config.toml
arch = "unet"
model = "image inpainting model"
train_examples = 203450
image_size = 32
crop_scale_min = 0.7
task = "inpainting"
norm = "layernorm"
optimizer = "adamw"
learning_rate = 0.0039
beta2 = 0.99
max_steps = 16700
batch_size = 512
epochs = 42.0
final_lr_fraction = 0.05
warmup_steps = 500
Rows from block 9, named by matrix and row number. Rows with one number belong to one channel. Each number is 128 + 24 x the weight over its row's rms, rounded and kept within 0 to 255. All counts start at 0.
# convs0: first 3x3 conv (model.decb.0.1.convs.0.weight, 128x128x3x3), inputs 78-83, a 3x3 kernel for each
# convs1: second 3x3 conv (model.decb.0.1.convs.1.weight, 128x128x3x3, transposed), outputs 78-83, a 3x3 kernel for each
convs0.14 [134 134 134 174 162 165 143 144 158 126 161 182 126 157 140 126 144 119 132 129 129 133 127 130 128 124 127 139  78  79 132  99  94 100 119  97 145 118 130 135 141 137 154 136 143 140 138 133 132 134 128 139 135 125]
convs1.14 [106 105 116  83 121 133  60  52 112  71  78  60 123  91  99  85 111 106 121 133  82 138 104 136 124  67 135 153 162 140 161 171 121 178 192 113  81 132 123 114 146 139 133 130 135 113  90 177 122 116 129 132 119 135]
convs0.15 [ 89  99 109 149 123 111 118 116 118 115 114 135 137 136 143 137 125 129 128 126 128 123 127 128 125 127 128 112 119 106 115 111  99 119 103 101 125 111 118 120 122 122 116 121 113 128 126 124 132 129 128 128 122 128]
convs1.15 [104 147 130 129 132 117 115 129 103 176 145  97 149 137  90 105 130  81 127 158 143 129 141 149 129 104 129 119 101 109 122  96 124 119 115 129 126 126 127 129 129 127 110 127 128 106 127 105 130 127 101 129 128  95]
convs0.16 [ 52  56  76 122 113 114  85 109 105 123 132 161 170 136 145 160 166 146 127 128 124 128 128 128 127 128 128 115 119 108 108 137  92 126 118  89 114 112 130 121 126 129 124 117 125 127 128 127 129 127 127 127 128 128]
convs1.16 [ 54 141 209 132 122 101  82  86 115 158 152 121 126 129 112 145 139 121 122 127 127 127 168 117 133 126 126 147 127 117 128 129 128 140 137 143 128 129 128 128 127 130 126 127 129 125 119 129 128 129 131 111 129 130]
convs0.17 [212 153 148 130 119 148 126 132 154 152 131 130 155 147 147 138 141 153 132 126 128 124 123 127 124 126 122 107 107 113 129  93  91 132  97 123 135 122 117 147 128 117 143 128 122 133 136 116 134 128 135 134 126 128]
convs1.17 [ 83  69 109 114 106 120 118 109 131 133 131 138 121 122 150 101  95 114 128 111 163 133 112 144 130 130 154 131 137 123 116 124 121 118 124 125 127 130 129 128 130 134 109 118 121 102 131 115  99 144 118  77 129 129]
convs0.18 [142 181 154 124 133 122 119 126 119 135 142 143 124 128 140 124 127 168 128 128 128 128 127 128 112 128 128 120 100 115 131 141 111 157  69 106 128 134 142 132 143 136 139 133 113 128 121 123 130 128 128 128 122 125]
convs1.18 [ 86 138 119 119 122 128 119 108 126 135  99 148 123 159 108 121 145 116 168  76 171 121 167 103 125 131 151 133 141  83 151 105 130 140 136 148 122 108 112 136 130 135 128 148 160 126 149 121 161 119 145 125 146 145]
convs0.19 [104 112 129 144 111 138 164 129 157 139 138 140 159 133 145 139 131 117 126 128 128 125 115 128 128 120 128  91 128 117 114 144 108  92 144 113 127 110 131 121 124 142  95 109 141 134 130 133 125 131 126 124 122 112]
convs1.19 [134 114  57 117 120 121 147 124 107 125 141 110 129 128 117 129 156 131 136 219 124 151 128 160 134 126 128 107 126 192 103 142 148  86 132 163 131 166 165 128 137 135 121 122 121 172 119 164 109 108 120 112 118 114]
convs0.20 [116 129 116 140 107  90 115  97 106 127 167 146 162 169 134 143 138 138 128 128 128 128 128 128 128 128 128 125 124 110 122 127 125 125 120 110 118 123 146 129 126 129 125 118 126 133 119 128 131 126 128 126 125 128]
convs1.20 [144 140  74 165 135 118 136 131 124  81 130 128 101 130 115 127 139 126 124 134 114 125 151 168 128 132 162 127 124 111 115 120 126 123 156 128 138 127 128 122 125 127 123 127 124 129 149 130 130 127 144 131 128 163]
convs0.21 [135 116 124 117 155 135 138  76  83 140 128 135 127 142 142 128 128 131 126 137 129 124 129 138 126 120 125 132 115 135 136 108 109 141 174 119 108 112  97  98 101 119 103 111 140 134 129  82  99 118 153 149 125 121]
convs1.21 [154 146 112 115 101 170 117 128 137 127 133 149 134 138 121 158 132 102 119 125 146 110 151 129 137 130 137 125 122 114 132 162 143 126 104 134 130 121 133 140 145 130 138 109 130 138 148 141 128 129 151 145 106  91]
convs0.22 [117 116 125 128 108 129 108 141 146  90 106 133 105  83 136 150 127 142 126 132 135 130 130 132 133 147 133 126 174 142 130 147 139 147 133 123 140 151 137 161 172 104 174 156 105 125 125 121 141 159 142 108 136 158]
convs1.22 [127 126 176 116 144 134 140 144 140 128 114 114 140 114 134 122 133 151 112  81 124 112 142 110 123 151 120 118 124  96 153 118 110 129 100 123 132  85 120 147 104 126 133 127 135 127 140 166 164 139 124 159 135 131]
convs0.23 [160 144 124 143 102 115 100  48 111 152 187 183 158 170 152 137 127 139 128 129 126 128 127 128 128 124 128 162 140 101 145 168 109 139 133  86 129 123 120 129 129 124 123 109 113 128 114 112 135 128 128 128 120 129]
convs1.23 [104 131 139 105 121 129 120 130 156 161 183 133 140 138 123 116 122 106 119 168 112 130 140 145 134 134 141 138 145 146 142 131 145 153 155 139 135 148 133 114 130 137 118 166 133 176 176 147 149 134 116 141 144 138]
convs0.25 [136 145 132 127 136 123 100 130 113 124 100  99 111 114 103 112 122 108 118 138 132 130 129 128 136 125 144 158  95 134 119 136 123  68 177 105 131 113 155 138 127 131 115 113 126 125 151 123  96 152 124  90 133 133]
convs1.25 [ 90 153 126 123 116 154 132  66 136 132 155 135 135 123 127 131  88 130 104 149 133 131 119 132 158 126 143 169  72 147 129 161 114  99 218 125 135 117 150 125 146 146 107 160 129 127 171 134 152 148 155 125 140 134]
convs0.26 [146 105 118 144 127 121 118 135 151 129 132 141 126 118 148 119 129 144 128 114 127 122 113 128 129 119 124 147 142 108 140 127 130 150 122 125 119 122 122 131 123 124 123 122 123 130 132 147 132 129 129 136 120 122]
convs1.26 [136 135 119  93 124 128  72  85 108 122 134 127 136 132 129 154 140 110 151 149 153 123 106 134 104  99  75 124  81 126 132 124 120 130 140 133 148 119 122 120 111 106 104 101 116 121  92 113 114 114 125 131 116 128]
convs0.27 [ 78 116 102 151 134  99 126 124 117 109 133 147 172 167 159 156 143 137 128 128 128 128 127 127 128 127 128 127 137 106 119 127 110 116 107 101 122 119 128 128 126 128 123 120 124 128 122 118 131 128 128 127 128 128]
convs1.27 [161 155 101 147  25 127 184 124 240 151 201 119  70 129 114 128 148  14 128 128 128 128 129 129 153 151 128 128 128 135 141 148 133  68 133  56 128 128 128 128 128 128 127 127 128 128 123 128 127 128 123 108 123 122]
convs0.28 [139 154 143 112 133 119 103 132 142 129 117 111 125 112  82 100 103  91 123 125 117 120 125 123 126 127 123 128 130 112 138 151 128 132 128 129 151 119 152 154 132 177 133 115 137 106 129 129 115 125 101 126 124 104]
convs1.28 [ 97 111 125 116 117 130 114 135 137 154 140 117 139 130  87 137 107  49 136 112 135 128 125 147 134 143 140 127 139 153 113 130 191 116 139 184 136 138 144 120 132 146 109 124 147 178 171 125 126 141 121 118 135 141]
convs0.29 [ 71 142 109 126 142 112 124 143 142 165 160 138 180 196 197 144 154 193 128 126 128 125 127 128 128 127 128 128 105 102 106 105  87 100 104  97 120 125 140 128 126 129 124 109 117 127 131 128 128 122 128 126 121 117]
convs1.29 [133 148 111 111 151  89 162 173 135 205 115 110 125  87 124 101 114 142 170 162 129 128 127 128 129 137 129 125 142 146 127 124 118 119 114 102 130 139 133 134 128 122 132 132 131 130 129 126 146 136 128 132 112 125]
convs0.30 [113 129 132 142 135  83 145 160 135 130 132 130 121 126 128 123 132 129 132 128 124 138 126 105 129 127 133 112 137 144 102 135 149  93 108 129 144 134 132 125 133 123 161 113 107 117 116 133 132 170 160 132 130 137]
convs1.30 [123 126 152 173 153 119 138 159 150 148 143 158 137 132 128 124 141 148 135 118 148 173 153 127 144 133 125  90 105 129  83  82 136 123 129  89 136 115 118 123  99 111 132 155 127 119 125 124 125 104 116 172 153 147]
convs0.31 [111 125 158 134 149 125 143 161 130 163 138 123 156 141 133 137 135 112 136 126 128 131 118 113 143 128 132 122 116 117 116 113 111 127 113 104 143 128 150 134 126 149 146 128 135 143 135 123 151 129 108 156 142 115]
convs1.31 [153 143 152 123 101 119 125 115 129 132 129 126 117  96  67 180 157 153 142 154 136 157 127 128 112 122 118 121 105 117 131 146 159 113 119 114 173 138 132  99 108 123  72 115  99 139 125 108 145 148 161 122 127 133]
convs0.32 [139 151 135 136 136 134 121 128 133   4   2  54   3   0   0  79   4   0 128 117 131 132 132 129 128 132 125 143 154 209 149 163 172 146 136 175 171 163 133 139 124 107 156 125  77 122 129 136 121 106 128 133 121 133]
convs1.32 [141 168 175 129 149 133 169 166 146 135 133 124 123 116 141 127 114 134 123 100 128 129 149 114 127 136 122 134 116  80 121 109 104  84 104 118 131 132 126 118 119 141 114 116 148 120 127 110 116 124 137  92  95 112]
convs0.33 [ 82 130 129 117 124  99 120 110  80  89  79 128 102 103 120 137 119 125 131 135 120 130 129 124 118 130 128 111 140 155 102 123 141 135 129 147 123 128 148 119 129 169 138 172 197 130 131 122 163 137 103 168 136  95]
convs1.33 [149 166 184 135 140 162 105 120 148 132 106 100 143 118  84 148 135 129 145 102 111 149 135 128 124 134 123 115 148 141 133 124 205 146 126 148 128 125 157 128 111 160 133 133 134 159 123  92 156 145 115 151 158 118]
convs0.34 [114 116 107 130 115  98 122 118 107 124 164 144 167 170 141 154 147 135 127 128 128 128 128 127 128 128 134 129 146 115 128 141 121 132 132 106 104 123 148 122 118 128 125 115 126 131 121 127 130 120 127 126 120 130]
convs1.34 [196 137 128 152  88 122 134  92  99 163 150 129 108 123 124 121 124  89 129 129 129 129 128 134 128 131 134 120 126 106 127 196 132 143 156 143 128 128 128 116 128 128 128 128 127 127 127 128 126 127 152 127 127 197]
convs0.35 [130 131 119 137 131 117 138 137 140 118 103 122 129 115 123 132 132 137 115 109 127 109 118 145 123 130 137 116 171 145 102 153 117  82 127 118 132 114 128 134 113 125 121  98 120 136 129 127 126 133 119 115 130 142]
convs1.35 [120 121 105 132 122 104 125 133  98 122 140 136 109 129 132  88 113  77 113 127 137 116 126 163 134 155 129 142 127 134 126 134 145 118 109 178 161 146 134 133 126 142 116  75 123 139 151 141 129 144 147 136 139 139]
convs0.36 [126 115  27  81 104 167 154 183 159 138 128 124 152 131 127 150 135 110 129 134 130 112 134 131 132 137 124 144 148 133 144 126 117 107 125 129 115 121 129 128 118 142 133 136  97 129 151 139 134 112 135 108 130 124]
convs1.36 [135 109 119 127 186 189 196 148 129 125 148 158 113  82  80 131 142 116 126 125 129 133 103 156 136 147 145 132 136 160 148 128 117 114  99 146 139 161 127 161 114 126 134 126 138 149 127 142 128 140 138 157 121 139]
convs0.37 [ 66 100 110 158 137 113 130 112  98 126 127 129 160 126 117 145 176 149 128 128 120 128 128 128 126 128 126 128 127 135 115 122 118 110 105 112 115 113 131 128 121 122 119 119 104 127 128 114 130 128 136 124 127 128]
convs1.37 [112 184 150 165 141 135 180 126 128 171 147 139 155 117 109 115 116 101 143 128 124 151 166 113 110 108  99 147  80  87 138 130 131 129 161 130 129 129 131 124 131 116 122 126  91 129 133 135 128 132 131 125 142 162]
convs0.38 [164 106 128 142 102 111 145 136 121 189 159 125 162 137 120 117 120 135 128 126 128 127 125 128 127 128 128 115 162 116 122 126 144 128  58 147 103 111 142 113 118 126 108  93 109 125 117 126 127 118 122 126 111 128]
convs1.38 [124 115  89  94 135  94 149 176 124 178 172 159 136 125 127 129 104  75 157 122 143 130 158 117 132 147  89 111 126 160 125 130 144 147 122 193 165 130 152 132 110 110 131 114 154 170 154 128 137 125 127 114 126 141]
convs0.39 [111 121  91 121 109 131  96 134 133 108 140 169 126 139 158 118 127 143 122 126 138 126 123 125 137 133 127 190 160 107 156 163  71 183 134  92 160 124 132 117 128 117 132 122 118 138 129 136 123 128 122  96 111 135]
convs1.39 [154 155 190 144 164 134 196 113 135 108 116 125 100 127 143 102 143 157 112 106 121 121 130 127  92  73 150 145 127 100 139 119 119 138 142 109 167 144 134 144 134 132 120 156 164 126  84 131 121  97 138 117 117 140]
convs0.40 [142 151 146 152 162 135  98  77 136 138 116 106 172 106  78 187 138 120 117 131 145 128 128 127 106 121 129  90 126 143  76 124 137  97 120 138 101 127 138  78 121 133 101 129 124 119 131 118 115 129 143 124 114 126]
convs1.40 [112 153  54 135 112  89 163 140  85 114 112 121 129 154 121 101 146 137 105 103 144 126 125 102 137 138 134 114 137 141 119 120 149 124 121 166 135 108 124 136 122 125 168 167 139 151 174 101 152 109 161 130 129 109]
convs0.41 [130 125 139 144 119 112 164 149 126 139 149 130 125 140 131 117 153 169 128 128 128 128 128 129 125 128 128 132 126 118 132 152 135 145 121 115 115 129 182 133 123 144 132 117 127 131 125 128 134 120 121 125 116 127]
convs1.41 [136 125 100 117 110 101 114 113  94 109 111 131 134 135 119 154 119 129 141  89 164 151 126 100 159 164  96 161 133 126 135 142 125 147 171 150 143 123 142 146 124 114 125 129 135 133 129 137 151 149 162 154 149 159]
convs0.42 [122 105 134 131 100 123 129 117 132 126 160 167 134 149 142 126 108 116 128 129 128 128 128 128 120 128 128 118 123  86 114 136 111 154 110  92 117 118 141 127 137 139 125 124 127 129 125 126 148 139 128 128 123 130]
convs1.42 [160 137 100 129 117  67 175 149 119 129 132 140 127 141 155 128 128 110 142 129 128 131 167 129 127 130 127 129 128 126 127 128 136 128 196 204 128 152 125 128 129 124 128 152 134 147 199 179 133 135 130 137 162 130]
convs0.43 [134 138 138 157 124 121 163 121 127 122 110 120 142 121 100 155 133 111 140 127 133 126 121 127 107 127 128  58 104 136  97 102 144 119  97 150  79 121 148  93 113 160  94 133 184 139 137 135 129 133 132 126 108  99]
convs1.43 [149 166 114 137 136 101 154 108  56  96  48  79 126 123 109 125 133 171 142 125 131 136 141  90 156 144  85 120 114 110 121 123 139 132 130 166 123  95 131 143 130 128 159 150 150 133 122 119 130 114 154 126 142 118]
convs0.44 [104 130 159 132 155 110 174 154 122 143  80 143 139 126 136 128 126 161 138 116 128 122 118 139 110 148 128  78 162 122 129 123 148 179  79 177 118 154 122 137 123 130 129 119 142 130 127 145 145 127 128 150 108 110]
convs1.44 [157 133 160 111 117 112 109 129  93 127  70  92 153 121 122 166 194 147 166  53 172 125 131  98 157 178 102 120 147  98 130 125 133 134  68 147 125 113 146 144 108 143 158  97 152 130 114 104 138 120 128 118 142 126]
convs0.45 [ 92 109 157 128 135 130 214 168 118 108 105 110 111 130 125 105 143 127 124 140 115 150 132 145 130 112 117 137  80 117 155 104 106 124 168 122 129 161 148 131 184 132 135 121 143 133 135 114 141 122 114 142 120 127]
convs1.45 [130 107  93  99 117 138  89 136 139 129 171 205 161 200 141 173 195 130 133  99 133 155 173 109 136 149 108 137 118 158 124 127 123 144 115 124 149 130 158 143 131 112 138 124 138 140 118 148 124 124 103 151 104 109]
convs0.46 [136 136 117 128 137 109 109 139 105 113 131 149 121 143 157 122 136 153 134 133 132 149 135 129 150 136 119 130 107 144 139 123 135 148 140 147 144 102 129 134 134 141 154 179 205 135 135 124 128 143 118 134 139 116]
convs1.46 [124 105 129 108  92 123 115  89 140  65 109 125 129 149 178  99 151 169 139 129 115 135 107 126 148 106 146 201 159 118 141 136  93 146 135 111 108 119 148 121 121 147 114  87 141  99 116 148 125 153 127 119 151 107]
convs0.47 [144 138 134  76 125 191 148 163 135 144 121 108 130 122 133 150 153 131 129 128 121 125 134 124 128 126 145 139 141 139 123 126 124  65 157 110 128 105 136 115 106 122 117 142 126 120 148 128 122 106  94 122 112 102]
convs1.47 [132 120 119 104 117 149 133 112 132 115 134 115 130 128 103 147 128 155  82 140 128 130 101 127 191 108 121 126  97 157 127 133  91 132 132 105 115 103 172 153 133 121 124 149 126 163 123  95 185 157 147 123 126 152]
convs0.48 [126 149 122 112 145 143 134 151 134 119 122 134 102 120 142 122 138 171 123 130 130 135 136 128 129 133 120 153 155 163 152 144 177 137 136 202 121 118 114 149 156 144 134 164 154 115 124 140 150 132 138 129 124 116]
convs1.48 [149 178 167 185 198 176 160 183 188 131 121  92  72  70  55  66  70  49 146 174 140 126 137 127 110 105 122 115  92 117 112  92 130 131 113 108  72 114 157 116 112 148 142 149 131 119  86 102 109 134 125 109 138 140]
convs0.49 [129 134 124 141 106  83 111 111 111 148 181 153 136 145 142 152 134 149 128 127 128 128 128 128 128 128 128 150 133  82 160 154 104 137 110  94 123 128 126 138 130 125 143 122 107 133 122 114 132 125 127 127 126 155]
convs1.49 [126 109 168 118 124 119 126 134 133 200 178 137 128 132 157  86  96  96 134 124 144 127 148 131 102 156 143 124 124 112 135 127 114 165 139 138 137 146 120 133 144 119 112 137 147 128 141 162 130 120 124 175 129 180]
convs0.50 [139 126 124 135 121 132 131 135 127 122 124 111 120 122 133 135 140 151 125 128 114 128 128 125 138 126 144 171 145  99 128 159 120  98 161  86 134 122 157 132 125 137 125 116 128 118 129 129 124 120 117 127 112 121]
convs1.50 [121 104 119 120 126 138 123 123 162 144 169 127 164 134 116 118 106 133 127 137 120 171 109 147 152 112 105 128 132 178 124 128 122 157 175  90 138 122 170 136 128 119 121 133 120 157 112 130 125 122 135 130 140 200]
convs0.51 [141 127 121 147 107 152 120  92 136 104 127 147 134 131 143 142 137 144 118 128 138 130 127 140 129 128 129 150 143  87 128 145  79  67 133  88 133 130 119 152 120 110 139 116 109 154 127 121 132 125 127 115 147 160]
convs1.51 [117  66 130 120 117 118 110 126 117 124 171 138 113 128 159  51  97 100  94 134 124 132 108 147 106 132 117 137 153 142 130 140 135 147 130 133 126 136 107 147 146 120 135 119 101 113 106 149 107 154 119 140 126 159]
convs0.52 [146 127 113 146 110  88 109  81 122 182 215 196 179 169 137 148 138 113 128 132 128 127 128 127 128 126 128 127 129 106 128 100 117 130  93 127  98 109 128 104 121 124 125 118 128 128 127 128 136 128 133 127 124 130]
convs1.52 [138 127  94 128 126 125 143 140 120 140 131 103 121 126  83  63 106 103 168 182 132 145 159 166 114 127 138  67 105 158 103 117 146 131 112 139  80 118 137 108 122 135 136 132 121 135 129 129 128 132 118 127 139 124]
convs0.53 [ 92 109 105 119 113 121  97  91  97 124 126 134 174 145 163 159 176 177 127 128 126 128 128 128 124 127 128  94  77 110 103 134 112 133 142 113 102 111 138 120 126 130 123 103 122 127 128 122 129 131 127 131 142 128]
convs1.53 [165 147 131 132 128 121 124 121 118  97  41 129 147 126 126 145 155 149 127 121 144 124 126 139  99 110 126 127 134 127 145 136 126 141 139 140 129 128 130 130 127 129 125 128 133 169 127 129 128 130 147 130 129 141]
convs0.54 [151 154 139 115 129 104  94 122 118 163 151 118 138 142 118 122 123 138 128 129 127 129 130 128 119 128 128 129 135  96 124 124 120 136  77 125 119 111 124 146 141 114 164 127  72 132 127  88 132 118 123 140 134 157]
convs1.54 [ 82 122 143 113 138 141  88 159 152 163 147 147 133 121 121  68  50  64 136  95 160 119 133 126 114 128 116 135 126 127 127 132 129 177 138 143 133  99  99 120 104 108 101 113 138 119 141 115 133 128 120 120 137 183]
convs0.55 [101 160 172  80 125  91  99 109  95 147 154 163 111 165 163  62  84 123 133 124 135 131 141 129 121 132 127  92 117 120 129 126 112 134 130 119 153 163  80 129 105 122  91 112  89 157 102 106 126 116 124 118 133 139]
convs1.55 [137 101 103 131 126 113 149 141 135 134 132 159 101 115 169 154 135 120 139 122 133 130 130 130 171 138 154 122 124 116 144 145 140 101  81 177 167 132 146 142 175 133 144  90 144 152 132 122 133 147 161 135 149 108]
convs0.56 [ 97 107  73 130 135  90 177 152 116 115 134 114 115 114 122 111 103  97 113 126 130 125 137 144 130 133 131 131 102 122 103 121 110 108 111 131 129 129 135 106 134 138 124 149 123 138 128 126 137 119 131 111 123 144]
convs1.56 [136 141 149 139 129 124 139 133 136 130 147 166 156 153 137 164 142 108  93 120 182 147 114 119 100 143 110 113 115  93 101 114 136 120 103 131 138 133 137 132 126 133 122 125 118 131 110 122 110 137 175 165 128 135]
convs0.57 [112 103 118  90 116 132 101  73 111 126 140 159 128 130 142 145 137 132 131 130 126 124 136 124 128 115 140  89 106 125 118 123 131 100 127 101 114 134 110 132 120 113 116 127 123 107 147 165 118 119 140 125 135 123]
convs1.57 [136 176 142 110 139 131 129 136 142 120 114 127 118 100 139 141 129 113 110 129 143 133 127 129 135 154 118 163 110 125 187 171 122 142 133 165 111 113 129 125 176 116 137 128 133 109 131 121 131 121 126 133 144 112]
convs0.58 [164 141 152 145 137 155 118 172 163  74 110 130  45  73  92  83  81  79 138 137 128 132 128 141 128 130 143 159 143 120 188 149 123 173 143 114 132 154 138 142 122 120 150 124 106 129 133 128 122 124 118 119 130 140]
convs1.58 [ 33  70 130  83 103  86 121  93  70 144 127 103 128 128 150 104 122 157 122 104 126 122 110 120 138 119 144 156 173 127 129 165 134 125 141 173 125 126 116 129 140 127 118 138 136 144 140 176 128 126 158 122 124 160]
convs0.59 [117 135 131 187 135 102 134 104  99 159 196 159 164 156 139 143 128 126 128 128 128 128 128 129 128 128 128 139 174 117 128 128 117 132 111 123 110 121 128 127 116 116 123 109 121 129 121 113 132 127 127 126 121 130]
convs1.59 [152 125  51 132 100  91 181 137  62 171 126 147 161 140 142 125 125 166 139 128 139 128 125 128 124 125 121  96 129 137  91 129 133 139 128 138 127 128 129 128 128 128 131 128 129 127 128 100 128 128 129 128 130 130]
convs0.60 [123 130 125 163 103 120 139 100 115 135 189 187 144 136 142 121 113 127 128 128 128 128 128 128 128 128 128 112 153  92 131 147 115 126  94 107 111 126 127 115 122 124 118 105 119 129 126 129 127 126 128 128 126 129]
convs1.60 [129 147 114 125 130  91 134 156 115 130 127 101 164 139 139 110 120 130 169 128 113 156 154 143 134 165 141 127 150 148 100 127 146 172 117 191 133 136 132 112 121 137 128 124 134 186 171 174 129 138 141 119 149 128]
convs0.61 [171 132 133 119 127 171 109 126 157 172 130  90 147 116 105 125 102 114 132 124 116 124 130 127 127 129 127  94  96 148 117 119 161  88 128 163  97 105 116  99 122 143  91 135 201 132 121 127 124 137 127 132 139 120]
convs1.61 [128  64 129 110  89 137  82 104 132 146 175 124 168 161 141 162 111  89 128 168 140 129 145 172 125 141 182 121 117 151 109 119 128 128 139 167 132 122 147 130 122 185 118 126 196 106 153 155 128 147 130 115 131 107]
convs0.62 [ 99 109  85 116 111 104 100 124 135 161 178 178 163 166 184 156 141 159 128 128 128 127 127 128 125 126 128 120 116  81 122 108  72 127  91  92 117 118 123 117 115 128 123 118 129 127 127 125 128 114 126 135 120 125]
convs1.62 [139 193 139 127 127 125 113  63  59 129 169 150 117 122  94 132 156 134 135 130 148 133 121 118 139  98  98 117 106 120 142 127 155 130 139 164 136 129 128 128 127 129 124 123 126  92 125 118 118 132 125 109 129 132]
convs0.63 [137 131 160 135 120 142 127 102 130 124 116 118 154 137 111 150 145 107 128 140 130 129 126 129 125 130 106 113  90 118 140 115 133 127 101 148 116 112 138 125 111 151  99 120 189 114 136 163 110 132 127 106 117 105]
convs1.63 [173 132 116 138 153 123 128 107 169 139 123 105 133 125 107 135 115 114 163 127 134 148 122 135 133  98 130  98 126 163 134 116 143 141 199 113 131 124 125 147 127 139 133 133 149 129 125 146 122 125 107 113 132 119]
convs0.64 [131 106 124 167 131 123 123 144 147 123 130 118 139 129 117 154 144 131 127 128 128 122 128 133 119 134 128 126 117 132  89 132 123 124  96 118 132 128 164 128 129 140 121 130 143 130 131 137 123 118 112  95 101 128]
convs1.64 [131 143 101 115  92  61 122  95  99  96  52 126 143 160 152 134 145 137 126  81 140 133 134 127 139 167 147 129 171 122 128 122 166 108 131 137 145 137 135 127 140 164 126 135 139 127 161 159 123 130 163 129 111 117]
convs0.65 [180 181 156 159 149 172 123 130 164 148 137 131 120 135 129  97  92 132 128 135 127 129 128 126 129 127 129 159 141  99 167 149 122 142 108 106 160 178 127 167 166 130 165 148 111 122 131 121 109 130 118 131 137 145]
convs1.65 [ 31  69 121  70 124 124  88 135 109 147 143 121 109 132 137  64  99  79 123 127 129 116 106 132 133 136 163 145 152 136 135 114 109 144 111 129 117 143 118 131 132 135  95 121 138 138 136 102 137 129 126 126 171 171]
convs0.66 [109  71 102 142  91 127 119 106 110  84 124 107 120 135 134 139 134 125 128 128 128 128 128 129 128 128 138 115 114  98 129 132 105 170 125  89 107 112 139 116 119 128 127 114 127 156 127 128 131 125 126 128 127 129]
convs1.66 [138 118 150 136 136  93 150 167  90 132  97 127 110 103 173 161 135 154 143  49 129 127 119 129 187 136 138 132 179 119 132 137 128 129 136 133 133 129 129 128 127 129 128 130 130 128 186 167 128 153 200 128 128 136]
convs0.67 [100  90 104 152 122 112 102  86 106 145 179 188 165 146 161 165 143 126 128 128 128 128 127 128 119 126 128 124 139  96 122 128  87 143 101 106 107 106 125 115 109 119 122 103 126 127 128 120 133 127 127 128 128 130]
convs1.67 [131 126 137 109 131 126 111 111  80 144 118 125 118 123 123  58 117 160 151 130 129 130 140 143 131 142 131 127 173 129 132 112 129 152 130 139 127 128 127 139 128 134 155 128 128 128 128 126 138 128 124 126 128 131]
convs0.68 [128 131 122 179 151 122 174 139 113 109 144 157 111 142 162 120 124 156 147 133 143 141 134 140 132 131 132 125 132 127 109 137 120 132 111 124 121 144 110 111 132 114 156 149 126 146 121 121 132 130 144 126 137 159]
convs1.68 [135 125 143 143 117 117 136 108 121 111  92 122 102 107 136  99 125 160 141 106 117 132 123 103 159 122 122 140 157  77 166 142 111 134 153 105 127 122 117 128 154 144 148 153 122  77 113 131 118 130 149 151 154 137]
convs0.69 [138 129  94 168 118 106 148 129 138 131 192 147 166 173 113 134 132 142 127 129 128 128 134 128 128 128 128 120  98  88 105  60  57  90  86  50 128 123 126 121 132 130 127 128 127 139 127 129 127 128 124 105 126 109]
convs1.69 [113 100  55 148 116 112 187 169 146 169 172 160 133 123 119  65 102 120 151 149  40 153 154 162 128 160 162 137 163 162 132 149 166 193 148 171 120 130 129 128 120 129 144 161 126 162 144 207 147 145 150 127 125 135]
convs0.70 [181 142 128 135 120 125 113 127 131 130 140 140  94 124 132  97 143 158 128 128 129 129 128 129 128 127 129 144 133  87 148 168 107 128 117  83 127 137 145 147 132 123 130 105  91 131 128 130 122 122 126 125 125 135]
convs1.70 [ 87 108 137  91 131 123 109 130 137 134 152 149 126 148 182 104  94 115 167  76 144 150 144 117 140 122 128 151 163 137 147 131 130 146 171 160 177 123 109 155 136 114  93 130 141 128 153 141 113 144 130 124 138 180]
convs0.71 [143 175 143 151 120 111 128 102 102 142 133  84 117 144 115  83 121 140 128 128 128 128 132 134 128 131 132 135 132 117 135 130 126 134 132 129 126 132 140 128 116 125 129 118 127 136 120 127 129 100 110 138 118 127]
convs1.71 [100 140 161 128 216 144 132 164 137 127 110 153  98  96 182 129 134 168 119 131 162 111 128 133 147 139 132 131 126  86 132 120  96 118 125 122 132 128 151 128 127 130 121 127 127 131 127 130 139 135 130 149 128 121]
convs0.72 [ 98  89 103 149 108 106  98  71  61 127 128 145 154 114 112 161 170 136 128 128 123 128 128 128 122 128 128 120 120 125 118 137 120 123 126 121 118 108 128 125 123 122 124 121 112 123 124 115 135 131 133 127 128 132]
convs1.72 [102  71  86 107 122 164 123 138 115 156 129 104 115 130 120 111 134 222 127 142 122 129 127 175 144 144 142 131 134 240 145 133 134 148 131 146 128 127 141 134 128 125 130 131 124 126 122 127 112 126 113 116 119 122]
convs0.73 [ 88  70 112 114 105 110 119 129 115 140 138 163 135 142 137 118 111 125 128 128 126 128 128 128 128 128 128 128 148  99 123 130  85 137 104  89 115 111 127 120 127 129 120 125 125 124 104 115 131 128 128 128 124 129]
convs1.73 [159 112 101 105 135 132 163 126 143 220 144 137 116 126 119 147 113  89 165 123 136 189 174 128 134 136 150 105 126 130 132 135 142 124 186 209 124 127 127 127 131 127 125 135 147 114 124 119 162 127 118 130 149 129]
convs0.74 [151 110 122 158 110  91 111 121 138 146 156 138 172 158 133 161 120 131 128 118 128 127 120 128 123 128 128 128 148  72 126 133  97 124 122  78 104 112 122 113 126 127 121 107 124 136 129 122 128 128 128 120 106 129]
convs1.74 [148 113 115 125 125  73 147 148 109 160 210 150 128 127 127  79 111  84 134 132 130 160 119 148 129 148 112  88 140 150 109 144 149 140 119 161 161 157 121 128 117 116 130 118 131 152 168 159 112 125 117 148 100 125]
convs0.75 [127 105  95 112  82  69 100  88  81 110 131 126  85 108 124 102  88 120 137 129 121 139 129 111 134 129 129 148 145 155 151 181 142 176 183 141 146 147 135 149 153 121 151 139  95 121 114 147 110 133 155 132 137 144]
convs1.75 [160 151 132 158 146 144 163 144 153 187 196 224 173 176 190 189 179 186 131 119 119 135 138 130 138 128 131 114  97  96 123 102 109  95 118  92 156 128 121 140 140 127 137 131 121 135 133 109 127 113 124 117 122 119]